A small image VQ-VAE, trained from scratch.
Training: soap at rate 0.0019, 3800 steps.
Rows from block 28 of the encoder, named by matrix and row number. Each number is 128 + 24 x the weight over the matrix's rms, rounded and kept within 0 to 255. All counts start at 0. Numbers have three digits each.
# conv1: bottleneck pointwise conv (encoder.blocks.30.conv1.weight, 160x632x1x1), inputs 520-559
conv1.0:139221118116096165149079099139122118108101123135102126107167126118093121135149156107156137121126159141119138142133137167
conv1.1:107095148102144147109114173134135176080114134125139153117140112116145176136080124153127142118119120129106132118141059104
conv1.2:117169139149136094133118071135151121122093129132111121112135093093151142095133099117137174097164128186087125164147118108
conv1.3:118088115143100147102107100139118121157163109148089197146105128131128119127185160146151112150080095109126137126111096135
conv1.4:109157148114120113117166150110119145124197136135097151142098130110137153111112136125125141111129114151147140127105113101
conv1.5:190180135087125149099134123156122154150167143137124146123150142127054106109165106123132141126119177141112116167168117143
conv1.6:121096140104123129140121160143059135118116137147126113144090118128147122135116147157135125179173097104104120139127133152
conv1.7:187105088089112136123130094150128130140142124131070179123117158160132114117120151159147151126110096101101097154100150106
conv1.8:136107085087089112108142155147140131137161153177111104154131153131118169155140114131130097089065127135154142080111100125
conv1.9:074106152116147120152163168118103102075118162091115126163102132149133131098101123051118134116119115135080175116109162124
conv1.10:103122105136144077095099125132183127125131189132132124120154135096143132144155144150140075115121122126122116086152087090
conv1.11:148113146118142144153106138125148168130104132149121111124178097122149141092122134134131157109140102152134094072157097081
conv1.12:134144123093124127118121116144130109150110121106121162165154161109117088133163119155135096130098142101089131115117107145
conv1.13:102071135122158134106138137119139142088116132157138179134144121138137124160100120156122116142143157102103113125197157151
conv1.14:143157121165140131078146044082134107128119085123148134094123108139106085173160134118132112108157133129144117115074072128
conv1.15:110078149122104096100130149103118140102135163067124118077116125141171116152172100109144119108092118122086140120121070132
conv1.16:153128136129162095134156140122140111132178109104148122136128076141143106109119119120113052185136102154135097100182143138
conv1.17:134106127113083147078119145125118075148119116151141086123118099076141127104138153115142182121125136135143115050144163115
conv1.18:156135150156096152136080109134116117122116133103169105153183142093096149139150126128119094181102106118128117187103121136
conv1.19:157144137120122088137153150105100134122141141128097144116153121127144143055078154105139089119136143123169103101115154138
conv1.20:090087102080148127152115130181127161148099093135156142112141135110163156096122118127113177121132095123111108117146126126
conv1.21:129156130156077139074074160123139129112162153184098120144137164105116092154140140131124153154134140124169114157147141124
conv1.22:106146123144110145133138124077116162087146158125135118151115105155094148150110185108133073114108139151138132108143123120
conv1.23:055137083147141158126074178158127129106188113106089115106145165111106094171103111096155137141129119122101152113111118117
conv1.24:134109125066090133107163108155107154151128111107083138123103117103146144100126093095143113172104112125077193104117102136
conv1.25:153125159107169088071078138126094179144165103122137139128155114153130139113161125104130117138162094184162129128134120161
conv1.26:126116111161112179124142137161148132154137145106141092143104113131134164099187102131094098118122125136137151120132117087
conv1.27:131114131163109099125136158120095102141105116103134073116145104126122125096176123095077106160137132135183168114110174152
conv1.28:102133134168117174111080117123107124091189151100100127122163115125109162143154150069116109116147169147146121129121115116
conv1.29:095136132151135094094117152137134114184098161192105106126118165119132174134122137134145149098118100146113138088159135134
conv1.30:143146148107112114106119166132158086177163141104101097154135155164203207110103158141146128142108065075139134077116083124
conv1.31:134103145137127165111138173138104125077111124100105142067130094124112067163113118135092112119130144091116144114124148135
conv1.32:109131115111137120121157092130159120109146128089156057110105113109111129116128122122127150070099146119180157133122134160
conv1.33:129148134176122130138114110114110147162136101116113097155138156160082135146100139162113069188118142166119112142096129139
conv1.34:086120149141139108090110087130149132115147113071152125116124120103139148099169088188143148118121129095148134107120152091
conv1.35:102147132123126153133161057118109109127115130102126189079119099117173150116151131124111138112154100101072106091075152111
conv1.36:120107153126123135110125121134118149113064186105169145096094088154128096130098152093128189114175116113110112074171143148
conv1.37:137166123161106124162164134142098174125106135135123141134130124103131129121144117111117126131115143156146136104155123130
conv1.38:157179124149088091123120136155116158146148104143114110107145109127155108146134172145113189162131132096130153118081121102
conv1.39:154119121151108117140117108111147169128179159151192116131106065127095129168114114098164115114131141154172109145191157131
conv1.40:155110072106143106090124092164120125180145085126139098120141079134165131138156133121134153144133130157145117117135070128
conv1.41:219137095102152129102139134101144132132128127125106156156125098111108127103135118105143128108136118140168134068132162116
conv1.42:131136118113110092086160132103141109113149156101117105122099171116160116120115135161123113123138143159114154116126108051
conv1.43:141076108124113203152108096160152093113118119126150144126091129115070197104105108078153148164107147151132093104130137099
conv1.44:122143168154092124124093156125138163126186141181087127116098106110166118104073158118139104105086143167087149133122178121
conv1.45:105150145108117086148084102122101166131083108133117141123118139145115159121139148132124081057116145118075149091110129113
conv1.46:126169102151166128144143124101141149070146124155119129137109137139176157144135107140103105129146128149073105125147115128
conv1.47:161162149136111097107114124104118123131110160099093142109149109148132199135122171081105174126097093114107114127137126104
conv1.48:146172136174085130110127103165126126151100158140135156136153110117137133119114120103148158162114164101100116089086096135
conv1.49:092119094163105129089113140094137087113102164137127117136100144114124185122075093125138097120092119127132115136111121100
conv1.50:106128118106103149117107094155130180190123102144131096102132149136111125123134104133097102183125098100128098151107092082
conv1.51:155144134098110168117098108172124097098110116136141097096098147113144155095118157136090112095106088125128086164133097152
conv1.52:116133091152143113129109117089115160174064095155117154127139113073088107115104107148126083114146135125076182141138141096
conv1.53:137121115138144136139102162119127129091149119107109118087157129150098143136141117153126149139103133182166134108093109108
conv1.54:080115140149133115127125109121136107129084119164175138088149136088115165088130162144140149149152121180107121127142086089
conv1.55:091116079103159113117104089115131096151142143099151123139136096067097121106136164139121142092136165092045133118112145128
conv1.56:119124122123144104084108133146128127101117127149152058138115096125141119131110120132168106127128087153176123127174129142
conv1.57:077089174146181148132124130114148128093154096148121139151119149106134133142120148116133120160136166135118161191115103134
conv1.58:098127150173126097153122135172091159058148143127133085143115148103106098139129132137151114135131167144109138145113130124
conv1.59:111118109116112122104084106118127107119119065134141117113063158088146127112124101164096112137115123149087119097124158143
conv1.60:142113148121134117150129104118117099160114154115121127166136107125152113120193069135130162046142124170098069135128134133
conv1.61:070110146180146143134129113106126128124095136147114133114132098132142127138137113103136108084108161118124109139070104116
conv1.62:143138148131105143106113102137070130143116171115152131082142139096153115158144125083099112106086117139116125142132125140
conv1.63:103074136112114094169110115131086088121154187137134147109208092136143138129097096164183127125141147103156092117122152108
conv1.64:122139143165097101132112129174114140138087106140129069079154128120134079085126115110109145159151096086122128154105099167
conv1.65:150109163107079118097121124110115108179134114121122130130076088140179166132101162190135138125144159118138116130080114128
conv1.66:122164129152110164117168160166089134096112149150153119155154115074140133106099126159135179141113118085094093091123121119
conv1.67:129123107120103106096131119104115107091150143154143135094105140115145121091107100103146139109120132116122123103104156132
conv1.68:100137151121086108105143138104172139111136145114100132135115145103143137142114138167143128140122057119128077069150127104
conv1.69:146166116087116178131103060158117138111121151106122165176147157133109119129175124120132105151129118180127118151107120078
conv1.70:150164129093131163133110169140124120119150144090145123118142147130117112119133148152061157121139175132115116103110102144
conv1.71:145166112124152120090110101126106130099161111125149133085132124122118126087152112088114129127136125130054147159089091124
conv1.72:140147128157150125126097104113161107130121150168128146106132102138168126176150168116139150104120106125087122136159099115
conv1.73:065141119119134082163147112146140117100177137162095112167073176140155127129104188104147169075162116162163135126156143109
conv1.74:115122119179144155109153099128092145154160170116136144094116167162125085146142114131163122123132112074133094132088156161
conv1.75:105100136147156113109179081105117140122123154114148147128120107116156123109140154141129092148100107148172087128126111122
conv1.76:127148116114120106132102108146098170125152122127110113100133126124134113153160126136085133095112137088127129118102083155
conv1.77:152098173136131111142129113073054177102101113135109133106121117120166146106114165101112124152153117132139136100156124120
conv1.78:115153133115107100082144091114160131148091132106142084124087099120129111149107129096128074096098120153135115111154120119
conv1.79:158116137118107100114129121120090088140167137095128122136147101114126118123117115120160104109036093116154132161119127162
conv1.80:071135105119140076118155146129149141154140153131153165184171127164117118154158174113086109115107148125169166151101147083
conv1.81:141122134111103117143119117169080107154154157092118114095112134124135140121134137192150134124109132136120142137105110108
conv1.82:162115124126107128147124113137097111139031117169104125104125124124100136077122107177109080090118089089109144126094169115
conv1.83:149132140148131143107124120159113123153157147172116120107108135083136083115103105126187123115100129112194134121111083158
conv1.84:129075114127099163131103131135118125097112155137124097086132112163115123089115104157140107083128189152122131092149130069
conv1.85:115118148081126123112088110112143147097101124082170142092139108135113161128110096190124124120136139154164087090143171154
conv1.86:124155166161117122107125105178125149141145159136122104139147094139121111201119156096142137159103179121133093169091111150
conv1.87:145108124131098124111141113126199122134137084081126115190152105122127135113081101127178108123111124122169136177151142141
conv1.88:104129092119112058134127127156113125117136123127120092127145107123159125104145169119130139130162112101082117127150128145
conv1.89:107163140087096123137144108148123160157134139103134121139130143110089124123175135142065125109120135096157135166127107106
conv1.90:154142181083126105129056131140126116099129109128114148118138135121107144132138105154163123125113085145104114156132107166
conv1.91:121139132146121111102122076134155154106152129131138124134126115113165126188111147137124090124136138133140131086102155110
conv1.92:139113160097175141148176087107128189122104121107161169097187120147148133118108105125100163155127145139113108134155132117
conv1.93:085141124137132135111085113178148149151196137133144152129156148114128098143121115100122156100183123129141149145160163115
conv1.94:128119120154116130118107099070114161105133113095088160161164144132148152167133117141133095105098154182112159194123139100
conv1.95:149098096114156140117119186158118165103092132089117107124121159154112157104124157157140152113182137156115135093081064124
conv1.96:112113123130143165098070151137137123142126138131152130114152136068143159125127118127155105113171153115113118128139133125
conv1.97:140103175154126134103111141124064109143160149138177131181148122165111135127130122121086152137167151141105105108164135166
conv1.98:088115117159162093162114115081078124090149136142153126157118198158160114129123142114068130146157119133127144130127111169
conv1.99:127178136099119129093146113144115131204118115159069098124152130162137120115128148146126127108142108141125132146083108120
conv1.100:096135164143158116117104114115132113147124098139121149128150158125124125092134152144133118143125189145177130103123139160
conv1.101:098110105121158085108100200146132107102151124118147122111130106121182128135122103167139160141124098126137131088115101142
conv1.102:148129090116132076157123122112131125169140126129116137131123122113165139087158119157146131113104106105095128182165149106
conv1.103:120136117103097157072114137131143130150113133112118106115105117122123092136080141096140127121150155126138112075149130114
conv1.104:117116138099121126106166122087114118111146131106155121110112145142098152157107139083176127086136103132124107141098111143
conv1.105:101083169097119094071147099168102126172113099136129121140091138150120141154125124107153152106178147164136077123149105123
conv1.106:137095132155136170105136156136111093133175118173086182102126122102114123110117087147158125129146127142097141132138150125
conv1.107:127158070136127124153158113133145156177105118126114128100123149143132167199120162187132186190127104114099109106135121107
conv1.108:111153152153115134111161144067132150153208129108138143200093195114114131134139110182146121163085182144131138134120140132
conv1.109:087109143078042115156106153106145129119126113153130113153120095114081128132144132121129125090083139120118096136093084084
conv1.110:116107085136113155064163178143156087110120146106165145161095103114136141106090106201126137120147086139122089132145074143
conv1.111:213128135157097114071069170123158115111140098160128190120142096137181111117151179167147144163153101124131077156118137147
conv1.112:149147146180149145112173140100130157134091134123160150081123105141147121139178149063102164128111117125161155134120134161
conv1.113:136162119083080096142162145152129125105098112135166143130088118094143122115126140121134170108127141140127149073148130108
conv1.114:141159105127132126056130147138163144164152179167090108108172129097146124122131117149093159125193112105109147111147124153
conv1.115:169123140148149105102129148113135134095134124100136112108102125133170157114094082145146133106129143138162157106152091124
conv1.116:166159136152101096122068092069168124125128105133172148154148083109157121113134159147131128125194095160124118146137137155
conv1.117:170116151101133114179107058143052113140151126100125119128138133145137130110118112155141097153042166108155125104092115138
conv1.118:051119122111104134161134165153081151109111132187139145143110122018136104130105126140120169082094110056135118146129129143
conv1.119:127095130131152093113097130160158178118127089103164103088104084153173188100113123106151125137113104076093170118126133115
conv1.120:074072121106144145153159182123162149097142123106107149097106141108150142156126108109128120128100077127104136155133123164
conv1.121:129144125129095153106148102147081144118113150107099177104155120140119142159126145110125149129130124131139108084154119096
conv1.122:129132101131138176121094136152124163156127145123136155096107145136108144114140102117135165153131120118097099123130097165
conv1.123:158133162115126081069153136107131129141144114077154130147128118110153101106145111095130148140128120207103124096136167094
conv1.124:122123122115178128158188078162116143115155099080132123169158119115068131142120119082126109069111122126173088116151128116
conv1.125:067065128155160140135086181141100147122123110128074149095139078058158137101108117093161172105151150155140107143106122137
conv1.126:141146110105120111122137118175162103106030117114119119163093180145089128124156106122126082127084143143135110117172129150
conv1.127:097088128179128165061133173146148137109096134135150136123158155151120134161105139125138133142129137129145090151127146141
conv1.128:095077142148127113121120158148104172160127095146167111132081166137117136079142129116150181098120141161121116104182202128
conv1.129:136094119089130066156074097172125169123064133139122088118095140145077200078108114157159132123131106096116142099172135096
conv1.130:087131110117127111132142093145109103179118139124107085115129154145140091124095089109150114174094168134124115135098117156
conv1.131:164097158182113094125134133143122150116114170159124123117153132135120117129128062172172195134141078087120162089087148106
conv1.132:142141115111105111100143119149175099170139152131131157167121113109100144111118159135102114122101104154109149147133116108
conv1.133:148109119108133092139096125137172159165076157163122152123114089143102124103093174135183125185124137139144110124129141128
conv1.134:124110062122182119127144133076140140108127139122151115151120158098112102123099134113150128116147156164133191146139082103
conv1.135:126167188120157143093122144134086164151164130158110132116131132129136118125162169089112082152124111133116122165125170082
conv1.136:114063159119103135124068151148160134174101165156116099143136087152128118127113171148107130129117168135105140109123144130
conv1.137:136074089124131117128109130151124122118118160135171117115176139097141104102142130106163131148145114101172099117126077130
conv1.138:138137078124142132149159150158105111135152119095082161122129145155119155138121136145101152134134111145091151108150114127
conv1.139:129141148094166138178110179144137070098142140157127117125130145149108158144109124144140138081130143106144120141134111126
conv1.140:075122133153118101145116147119096159132114126124148102159138133163090121168101134097124120133149182136159147137127134099
conv1.141:150091133142102117210125116076090109161094118118092176144131131129046080083168119104101083117083156141079118103147164105
conv1.142:127146111094125116107126128087154140138177147109148130141149139103199112140142139116128081130136136175094071150170150149
conv1.143:127075139096064141137112150139143151103167132115108088108111143129177156181112123131154093111082130121102102156088124124
conv1.144:181124117160141165089160183113062133132135145099137104130140098130086111130148181160132102121158086113105140123152142156
conv1.145:172137155101120126109170078164149125183195118100118142129140129136138098089118148177132165136144134121130107123127144079
conv1.146:164124114108158096117080084127090122118145110138130111136167104129204189109140168116147176110136146160119129097119169125
conv1.147:115126151094122141135101067157115165114155098114134183110113126140117187083141106153165160162153147131167103118140087176
conv1.148:115178126146144149119141167089130121183125116152166081081145130099085112137132159099072139105149172119075126118120137147
conv1.149:101129112114079088104110101121125166154071097116162121111147098084171134110107118137110117108099125126148142121110143139
conv1.150:108203158101139097132140142117103175096164101156142138103109121093118123100130131096144129099136132129156163165100135118
conv1.151:117086124137155093139104142107086146126152081089144148084115064168102100129098129144095159141149103080114118137136143160
conv1.152:119117126149121138152088166132156154098109120156176161164140141103127144157156134134113136105117136119140142146098150115
conv1.153:092130073144127128130122120086131129112134165189164125115128100132122099160081117116140075134145135115113087122161142130
conv1.154:061111123126108118168128153116093095142081130095117112122139078112116116139155170131124127144186146120106091085116201125
conv1.155:088107159129118107124113131158147125096145092090139119132100109128135102124116107164148121181130141161167132124135140115
conv1.156:134138116107140140105109125125112152094074101138066150116122147106137143136147097072110136103105144125148121105109112156
conv1.157:204125155102111124162174129128145129154133146144116139148193143097139160120142131147167143145123118147033143123085117080
conv1.158:127099127133104185164110129146138134102132149115180138145129125113127101131122128105144112135142116121147164114112123122
conv1.159:160112150089118095165104143108186102135122139112058102147162075161160169137140112192130142128121134094138100114150102134