Rows from block 10 of the encoder, named by matrix and row number. Rows with one number belong to one channel. Each number is 500 + 40 x the weight over its row's rms, rounded and kept within 0 to 999. All counts start at 0. Numbers have three digits each. After the name is the row's rms in percent of the matrix's.
# conv1: bottleneck pointwise conv (encoder.blocks.11.conv1.weight, 160x280x1x1), inputs 94-187
# conv2: growth 3x3 conv (encoder.blocks.11.conv2.weight, 40x160x3x3, transposed), outputs 14-27, a 3x3 kernel for each
conv1.13 097:445494572513517457487525470561492492482439452531533400521486516548564509511529505510489528490452513463421516513507494505456568497543507458507537558486521491479489468550487552468496464446401575495521533479543521453507470531396493524498515441454534503555519540557496488533528512440487
conv1.14 111:512445442491513519514471574496477495516551464469580536442513483523491523527459469476500481479498501544519500487517508411422491465552481496521522557516526493455541540482507458474532526517501478452533509468552520498563491514482467441527593512490591444539502420522456469515531533482399
conv1.15 108:514484521532469544547523486505545438521515597486485492538536506493459580478508524527604507649456539534488518562496517450559466513627503517505487539444500505564524540503523475531526484507512473484551525510463546493462548503529409448444517500519442513473579452495503457529488463508519
conv1.16 098:501480530525477537486556497567483505500491479462522492467521498558583461509507462476471490513469490466504540511529494488470489458522485519545513540501509479484476465597508537494575535556510456456467585427474397482511467498462587526490498474448394469521564502504437505514466511601521
conv1.17 109:495587519475491485517432551483492475467433525517429557471448530529568489487503457548560541475477492540507501475462519518502437490516480480507479496520442464456577521508497496561487376535480495534521473514452469542454532533548459464491571470495542395605547463493464454578489500468527
conv1.18 103:549525476428488494521526551531470526479505429536455496467537518480470454500533466438481442476418487512487478512536499523486471507477523494488419551524506487431544435514489472514575522544441571527495535493522517486474513491520520506497488499541489524532451590463450460542495469453462
conv1.19 103:541550517441519510498505449555473496481463532440587439533579510493521472475431513531549507500503532518487473496525529478484511566455480496575504547496446522513454519509531544495507506565530484482473516438498441508546466523477471471510538458408505537507509480567404520508477462451480
conv1.20 103:507539425585524531433483540482480496515483477520535541441454497456517468530533499485519482486488525527477505526425507572512491468553522534540453589469459461432510495525462372472519531488461525563500491529529502566510555565546543466460513518500476531584552522472553560423494530476481
conv1.21 095:486527594512484511512484466481500484519500480524577424547510491486551510487590530543477459470523484417532526457473458568455474532509481493449502482464565550477547518438464505481412496487598521506547486506511515498494521406475522488497495483450511487409460474421550561478484447465510
conv1.22 103:553483503488510418453471508475488585516488514457478486576521421457515430505526496505486459442457449462489430502476475527561501552460482592469456541515355489539512470536518551508511468565500476474444482516540412537440477405471513488458485422502509476455419504462469490498503486469492
conv1.23 089:480513484459609538498477574474486478462495396465464503499469490481504527537471528430496494493469563525496570469473460498457492531453508594509582466475558533550450495575502555526534541464516472452517458533549508506492542512534495523519498581456524538510596536510525502584485491448562
conv1.24 098:530522512500555440565486502502466498533502488585629509503528472471511554503498485543521462498501505488512523519557480499575517554519510493550513502544478474568481528499568517497480506583473484529437513447475472532542470518510443446519426508487505506514482463422495474544514510495494
conv1.25 101:496493529489532542551494538524500505569471494496460506518483533496548531462438518471519495526495521534487517484471470497456476469460486531523566507507438538501528479512531449410517520470494535498473561494497476474561428400561491494478562557509550527510564462561461485571529532564507
conv1.26 101:507532552494437458499447430410540478541479482445508483592490394549491461506445578523480493479481499517571524519542535463445531499511537451492533491488496558490463493541483479446504509495457535446472503581486458510457479533414517518493510471491490504504420509511471472493466530476503
conv1.27 108:541550478512463500469502455502493459517461506531517428476510562488583433463519487473539492412511517494484559526539486526510427517465525481520560521446455560531494502510464506533433463511546506472542547519507462436445462483523547472428544573466457530533505519505507469537502440555511
conv1.28 100:529567539429585544483417481531443538530432464497488512544409402498458519517443492513452509477479508490581500496453501542505493431468532447518490514537477509509423569534472523514510500579537490495506538492492495557518523563515526556494416480552462506515519582514479510525521530548485
conv1.29 105:520471470552468473515467500547535507497538472490517499440483546575425495533479515511484568441500514485500491483504510441554470512483468529527478429538490455518460487540459523492529516528490444520526527520560518512449552520498499491566449506498508515525502539527506519511487499486517
conv1.30 096:460480525521586543563563519466548528553552469488452532550482380506470493452563456512565473526446481456454460542472510466501453541440458504529477464549512537479539501470460540499517486496537471492494534442501455441450528514492529495493516443521441383529516430496520560551527435473529
conv1.31 089:489508534555574505457533494506500487473465522524528469491475503489488528544510543493503509501408479507470504432454442531448459476524523549585453516543548492515532430514500528518512537414523485517502473496464522504495494511538483521555525486527494462508495481499502429392456530520538
conv1.32 102:551443534492501491522475599499505504508463477519446506472464431500522481544524481467443517525537491491496468576501497560512532461493565455504505493498423493517497448465488494569582466538519497458524533529512505436412502515540514436571490560510511523439538599446476459538537500516522
conv1.33 098:496524473480490457468503544464473482455490464522544574470582477505453549511529483503489443550455507501435500513480504394443482414539459467503533502555510499505490560519518494522535472530510477463479435554476445431475558473517525499477526556516473519478531551581461527499433462453551
conv1.34 105:507477490484497555488508547567498546415482472461586505484516488498469529472433497484484524477512508478498505507467505495493490513515554482494478519456568477510502469554461506538508488486513532450453401443570536462490477438532531461470412420493463465498484461549482534438513443541504
conv1.35 101:486493486573493470497456516470480509462528508494489514501470451530490536534538479497459486532477494453501478443543503531500498569499517576517477509477577504497470478452526512493534532531507494509453490542498594574437512445595573567484491496555547478568515447443535482514553501485564
conv1.36 103:496570471545423511521531480466460456475493517462461538477502589473524527511508524559509465439513483520465514461464480582486479471494512494552568468538526479477510543467429482525501541471554490523497525458430453490526478530514482507527497503492567515501573518523516491464509466497482
conv1.37 090:507463494501509544499592522425380489465546456468505540496511509533552512500500469488474518466509451483498533467521568482463516527468536502499535494556490540499525562478505505488512505540549486433579536513469503550436503473616485521467597464447550535407498490455450502395503457535497
conv1.38 098:491522529576511443540454474495502451528578475470475469620486543543522593543530504483534497486513492537496449532483503482489441459548538453505576493466524530544476423495480409522484489582502448470447549474425493496495517513485524506439440434489499487506503467465492521461498456537487
conv1.39 092:476516431471515551535527491434517436553540506561538536500505494536523549569486480554546530516456493494423473472530567527484488508493506550494514487535459583533527534502454437544482568481499489476518530496556475533454554473461453481495501518530438477400494431478545513512523492532490
conv1.40 097:532510473523426549559495540616514424512543508491517518516504469535510546522536508453468523633554446527526506478505543457583485522506550504527566454426446416456462480538489446477528469498464510487476430505555566511504470519496502503484484548554538501593541450520555516446527521486517
conv1.41 098:497465545499531452545461522517482479505518540515510518488455483511497538525449557553502522510543510468453423512490498515470519491576507531486512530540455505530503442517481514506634540503536447545517472580553507533488583453484547485460487534488510456496467507521475426487539540434443
conv2.13 098:568438485551445464545486493488526540465498594519460474471566468436478431560517531532465489478480456503469589456487518434496498538550479558477482503545477491407480540516479433503486538534539534510462514557450461468451519565511528525520535523471462483537489454550537504472493520464484482604549455413468508403488498551518513500515531445523423520540507553550560510512546505512453475
conv2.14 104:522598489461450578466460462513483469511542483524477571459485510458494555519512483521490470529522494500521489515516499531466496457541463524482465502503493455490540475564531485509585548490475449541453489510456482517502450479589445531450502586487511508554453555469461522592535516487480558530455438499495489515485492537452508482519481452461580526515544445485510486628396559550440512
conv2.15 096:477432527504599506508480556491500517485457539480498513522472519531532486483582548577483489512491461537453515479504530533503516529545566503545536535484435487489461478526485501467483582448512473470469525530485467538472521422544442442510556491569576485492429471531476497547465482456437550488445524550438450517522604514535550452543462432491478548444538479473500576529427551553487548
conv2.16 101:497478455534522466382503555464552485457527541492528497490468462480548509467462514521502495461511456413510506459452502505434526569456503465488588500513529474515486585567455537493524476493581588520470528545566504468452466561497469417540539557486530559404472504545498502524481557490565474488447503482466516433458476546516543533501484508448528491541479561476508537451543467600510475
conv2.17 110:539478433538561523436440521496575493485483429526515528444489494529430571509483522530570478522465486476472457535486532512461519446505495426505491484573491469503469499483508488461496574512477562456484513479470469482447493476573450505528455545509530454427517515489490503567547526379475411517518598509527482482483564401528438468482490509441479496509517554459542492513480497427491552
conv2.18 100:485537499519479518535544442497510408458545512516508496447483489513592527510497438503569489479526485492515524469470515460570442551460504538509481489457544490545519501431484529415501454577496531496548545525454466435499443550496487580489491462555496443479442479520563544537532477470510478518500523472460503496552555471468409461502482493513527502471462570514504493557516527537495546
conv2.19 100:485502475505513506512532470517452510525536578460484429453480466429430575497492639551507550466457557456588420512512498456449532447519529510454495573467461488440501474489479437484519527453493446530443491499505494542493461492559523556523523504446549535518495537447516457507460503542520524495529497428496494477362562494453548497531528550612459486564491473534476510538482509526500527
conv2.20 104:547515535434574548435509432497487448580520531518420504464579522451441505499467496458501491506474458489481578520508528517479479497472470546516498511503531433495535507525500490450550537503531473524467512525470452438536488539500436524480563459442444449480562542481442484530500456407456515548489513479538480422595482474535524479531485443513497474417568488490490477493511488495475514
conv2.21 101:471531535565546501484512484459489522447588477506510449485469526532441402564585461524476478461507516496507462559431460461472523508445541475454519558481543492483453550458458397553455557528520516436467442484481552539512583600503489425535406524521465460553536460508555474459442486459554520545514502507483469503486494532433518432470537484503561485518507470525464424451564451477510441
conv2.22 103:540467552494499468487526507546426501503511564465520487503520487439506532501504484446560469564517503497394534459430521460619485502471510426507481549547525509524451411492508511553518456576446379511510533491563536505454513521475455481483439557564594501478565474430450501486483493497508531485455524458437530491497647430490471510454488506523395465466536506536432530533560432446501464
conv2.23 094:444484517503558496552560481521519505458418526487520508514545441492409511500513578475510581575462504425440467538510496517440461527443555450488481564464547504496580512515575553496524404488450480463438510480556561500620487562467470485464480496529510471486573530480581526490509495460477542526488532460454493505480464469527540517513481465520480528468485590524502464472601523461468415
conv2.24 097:418512424470505461523494532530411612514575558546474476489499466477503478503517523483484555507505455456480529476506544464459540493491477484461485496575524477490399516444492502410475482551479539539515516490568459466476536401411479425573463540523523535473594478435500498457512475515509557487516446532550568463554574532497476467560465525501507486483510522498485440481498490463497515
conv2.25 110:538634511446478509472461520493487451499521538451520540575514434525525513622468440456484442510559495531518480443456510448464539545543534529539470571532555449514447469500473538463462520514516477421525569555465545453470465539508462583540516522451462481503466508498451539562504543485513488460514532469438433517403501417495457526524502497518502520562568452476549461571578427529428505
conv2.26 103:516489467430524481497460579504464520434457533470528487562499464502497485501521487442542505536525517548481452420453485522468498481532514473397678550522493432521503499572426542539535551462447468533484528501594489469498443605490544514462450492526505493506490488473486559533480489593572453430481551497512508520533502451461440520513537493498490477534471498459497498506527466514489510
conv2.27 104:461513550519470499503442499455481510475565428535498530509491448451469584599499524470510499473523447525489493470490499468553482517523522498459571568522470511475487516457483499526534435539468516477529533498431549503489554554418534459493454503508522480548462457519538468507430546456525483541549514493472541469500536498399506538476503456505451499554545484464464482490579533506442477
conv2.28 097:501502449514535503426503490494540496417474490486493539437542474483527482450477461499424612512434511507480516478483502491469516450491463437470537567469583488518464513525466482433495534460542520607465502542525536445587546548560534488478497518555509554501478475499526573528516477505501467515521543514429508449462566543407459451514483489514480428479462573479437476494528432481512425
conv2.29 096:486447459520522478456594492474536494538486522500545576555479526533474530466496474501485489539488484505520460494507471560531431497525448461475513556483509495578536530513472510600459481484476518488509512503462523512503641407456486573517489491584534573516503492476516474499503462534488503460478494492496560505525452572372583556487509513499491466443516545451439498510523565519545453
conv2.30 092:450468496491565440553478496525430494517519531469594469486489441518498584498473544514490537460498507478562443578484491469486548499460492520456596519487479480492503477514514511557471503457512494462529425470530536495534517503505372516528458582490534512460509519471522516511440561526573424427484446512504490469370486443533447528512537478482497523503493543445495538462509495480506444
conv2.31 094:580574515517424492521527506484511525495485512481483547454558550436442462494529503493447521429511546503488467477414497469530450540471514506506513512429515558569536489535541462432504492494473502513471515561394551524522471492439483514488499476546444482519528493453498540472557530482449499521519510440589476554485515418487438506552416516476546506463465540458504536467515519493523494
conv2.32 106:452444466494508530455479510469474567532429543526574485457513509564445502530484511454547457474514492539475491525528502453478486516520457477479481561514540446456433508562508510471511511430475488560477483526536512444543457531509534442467522529594508440528484462499475548502481507532521421501438498517516384560439528582474539510462537402492508511548489576508468485439587457470538536
conv2.33 100:456548467553534481526452498496522504442473495481491497518540476429532484445451573493559507528520482512484501438529502533435504486452502528504543537540434520469556465516454453559457491496523480512467540442486484541506530516549530539379442444526482471523550459452554498416510455482526510562523538433466483537531455513506477499531480491481479507538504546520548482548487541475502411
conv2.34 113:455457521498518462516489504504538447533483489489528514468544478501470448457478528502491501502529497470476481551479422499476489486555480517452514453506546530448469530540474465456605561437468547484525507509567551531484414636413445488500554531568513435513455470474557535511512399551442537427553530475481492487546536481465481553566424509537462475510547526482542493537478616498448504
conv2.35 100:417517553510486512533557508521549527445481481498540531515532479531434463512564486469529518535502557546484530544559502524486472499478522501527391482505533518495541407436542570602480473506509512426431475553582475499426441500492501488452496518464602495481424517481544456498498525399548530525486568497571527437573521511584469402531474445529495470612495506524483461453561580505475446
conv2.36 102:519491501505512478535491474498575416534550472480484529458481560458507560536500493473491486480497483485430524513428544494482596497495498479501489493542439501429545452452512473419569478511525465473522466560465473510403539475589444532513603530419431490496530492506546470546539502505482475511499515447466425531446454452525573478511508519458545489513470484450493470476563491480461578
conv2.37 097:474519473473515509575489411476542500473465579453523423470488469475516520493468546514538492434568485470438506455457531502472481471500518479511432462531517554558480518506540551414470460530560529494527488419465560521423573500477510564475501476521571594512469531494440457501479517448528551508465521474472504540472471572515509380522531510506531429468490551461535511535427524429507429
conv2.38 098:536442534543562448448428587459513455506494526497500550537517588539494542437542464472411479478548539456572580520486520451524505567399532581453579411589481461480508503511426463477596554491477547523449501515487495565479499520498425517474522447523471460493463506474515436509438505500527433470496499498518562532485538494418525493499466482548540437509458509504484473480554481530509507
conv2.39 099:502487547442477446518489458534539513437515472452471539496552440527471506523456439496467540496476460527512481479520519452539431437517581530535518525431510479518505533524508497446458485561485523472496531474436543529452549468492492600498434457432492501553462500519517434477453478474494495536508500557517526551437468511448491498571476490531539527521527454521540532535542475475550509
conv2.40 089:510528491517485442489510530470489507476546532530504494568593393570514483494456457476576496481459557465535554491579516453555510453490471498519507484499457505492477430422420476438526491532474454484501504470484496512499467459525462468487519504476552403473509503516501457530499508462465453459496599445496511484463600496469423452457439531516512527465511510465454475482496471529451526
conv2.41 095:506563545504504500491508460513559535546476449494466532528539432496463562467460486437452487514520472468496543561500412512476602458509499508490464519517499471540546562485544499484529471488535545530487502535458469493552484488484491479529596493404542484498533463550483484515498498525522528511475436457495532498515519519557472556478521507465591488486533505454477463527454573483481506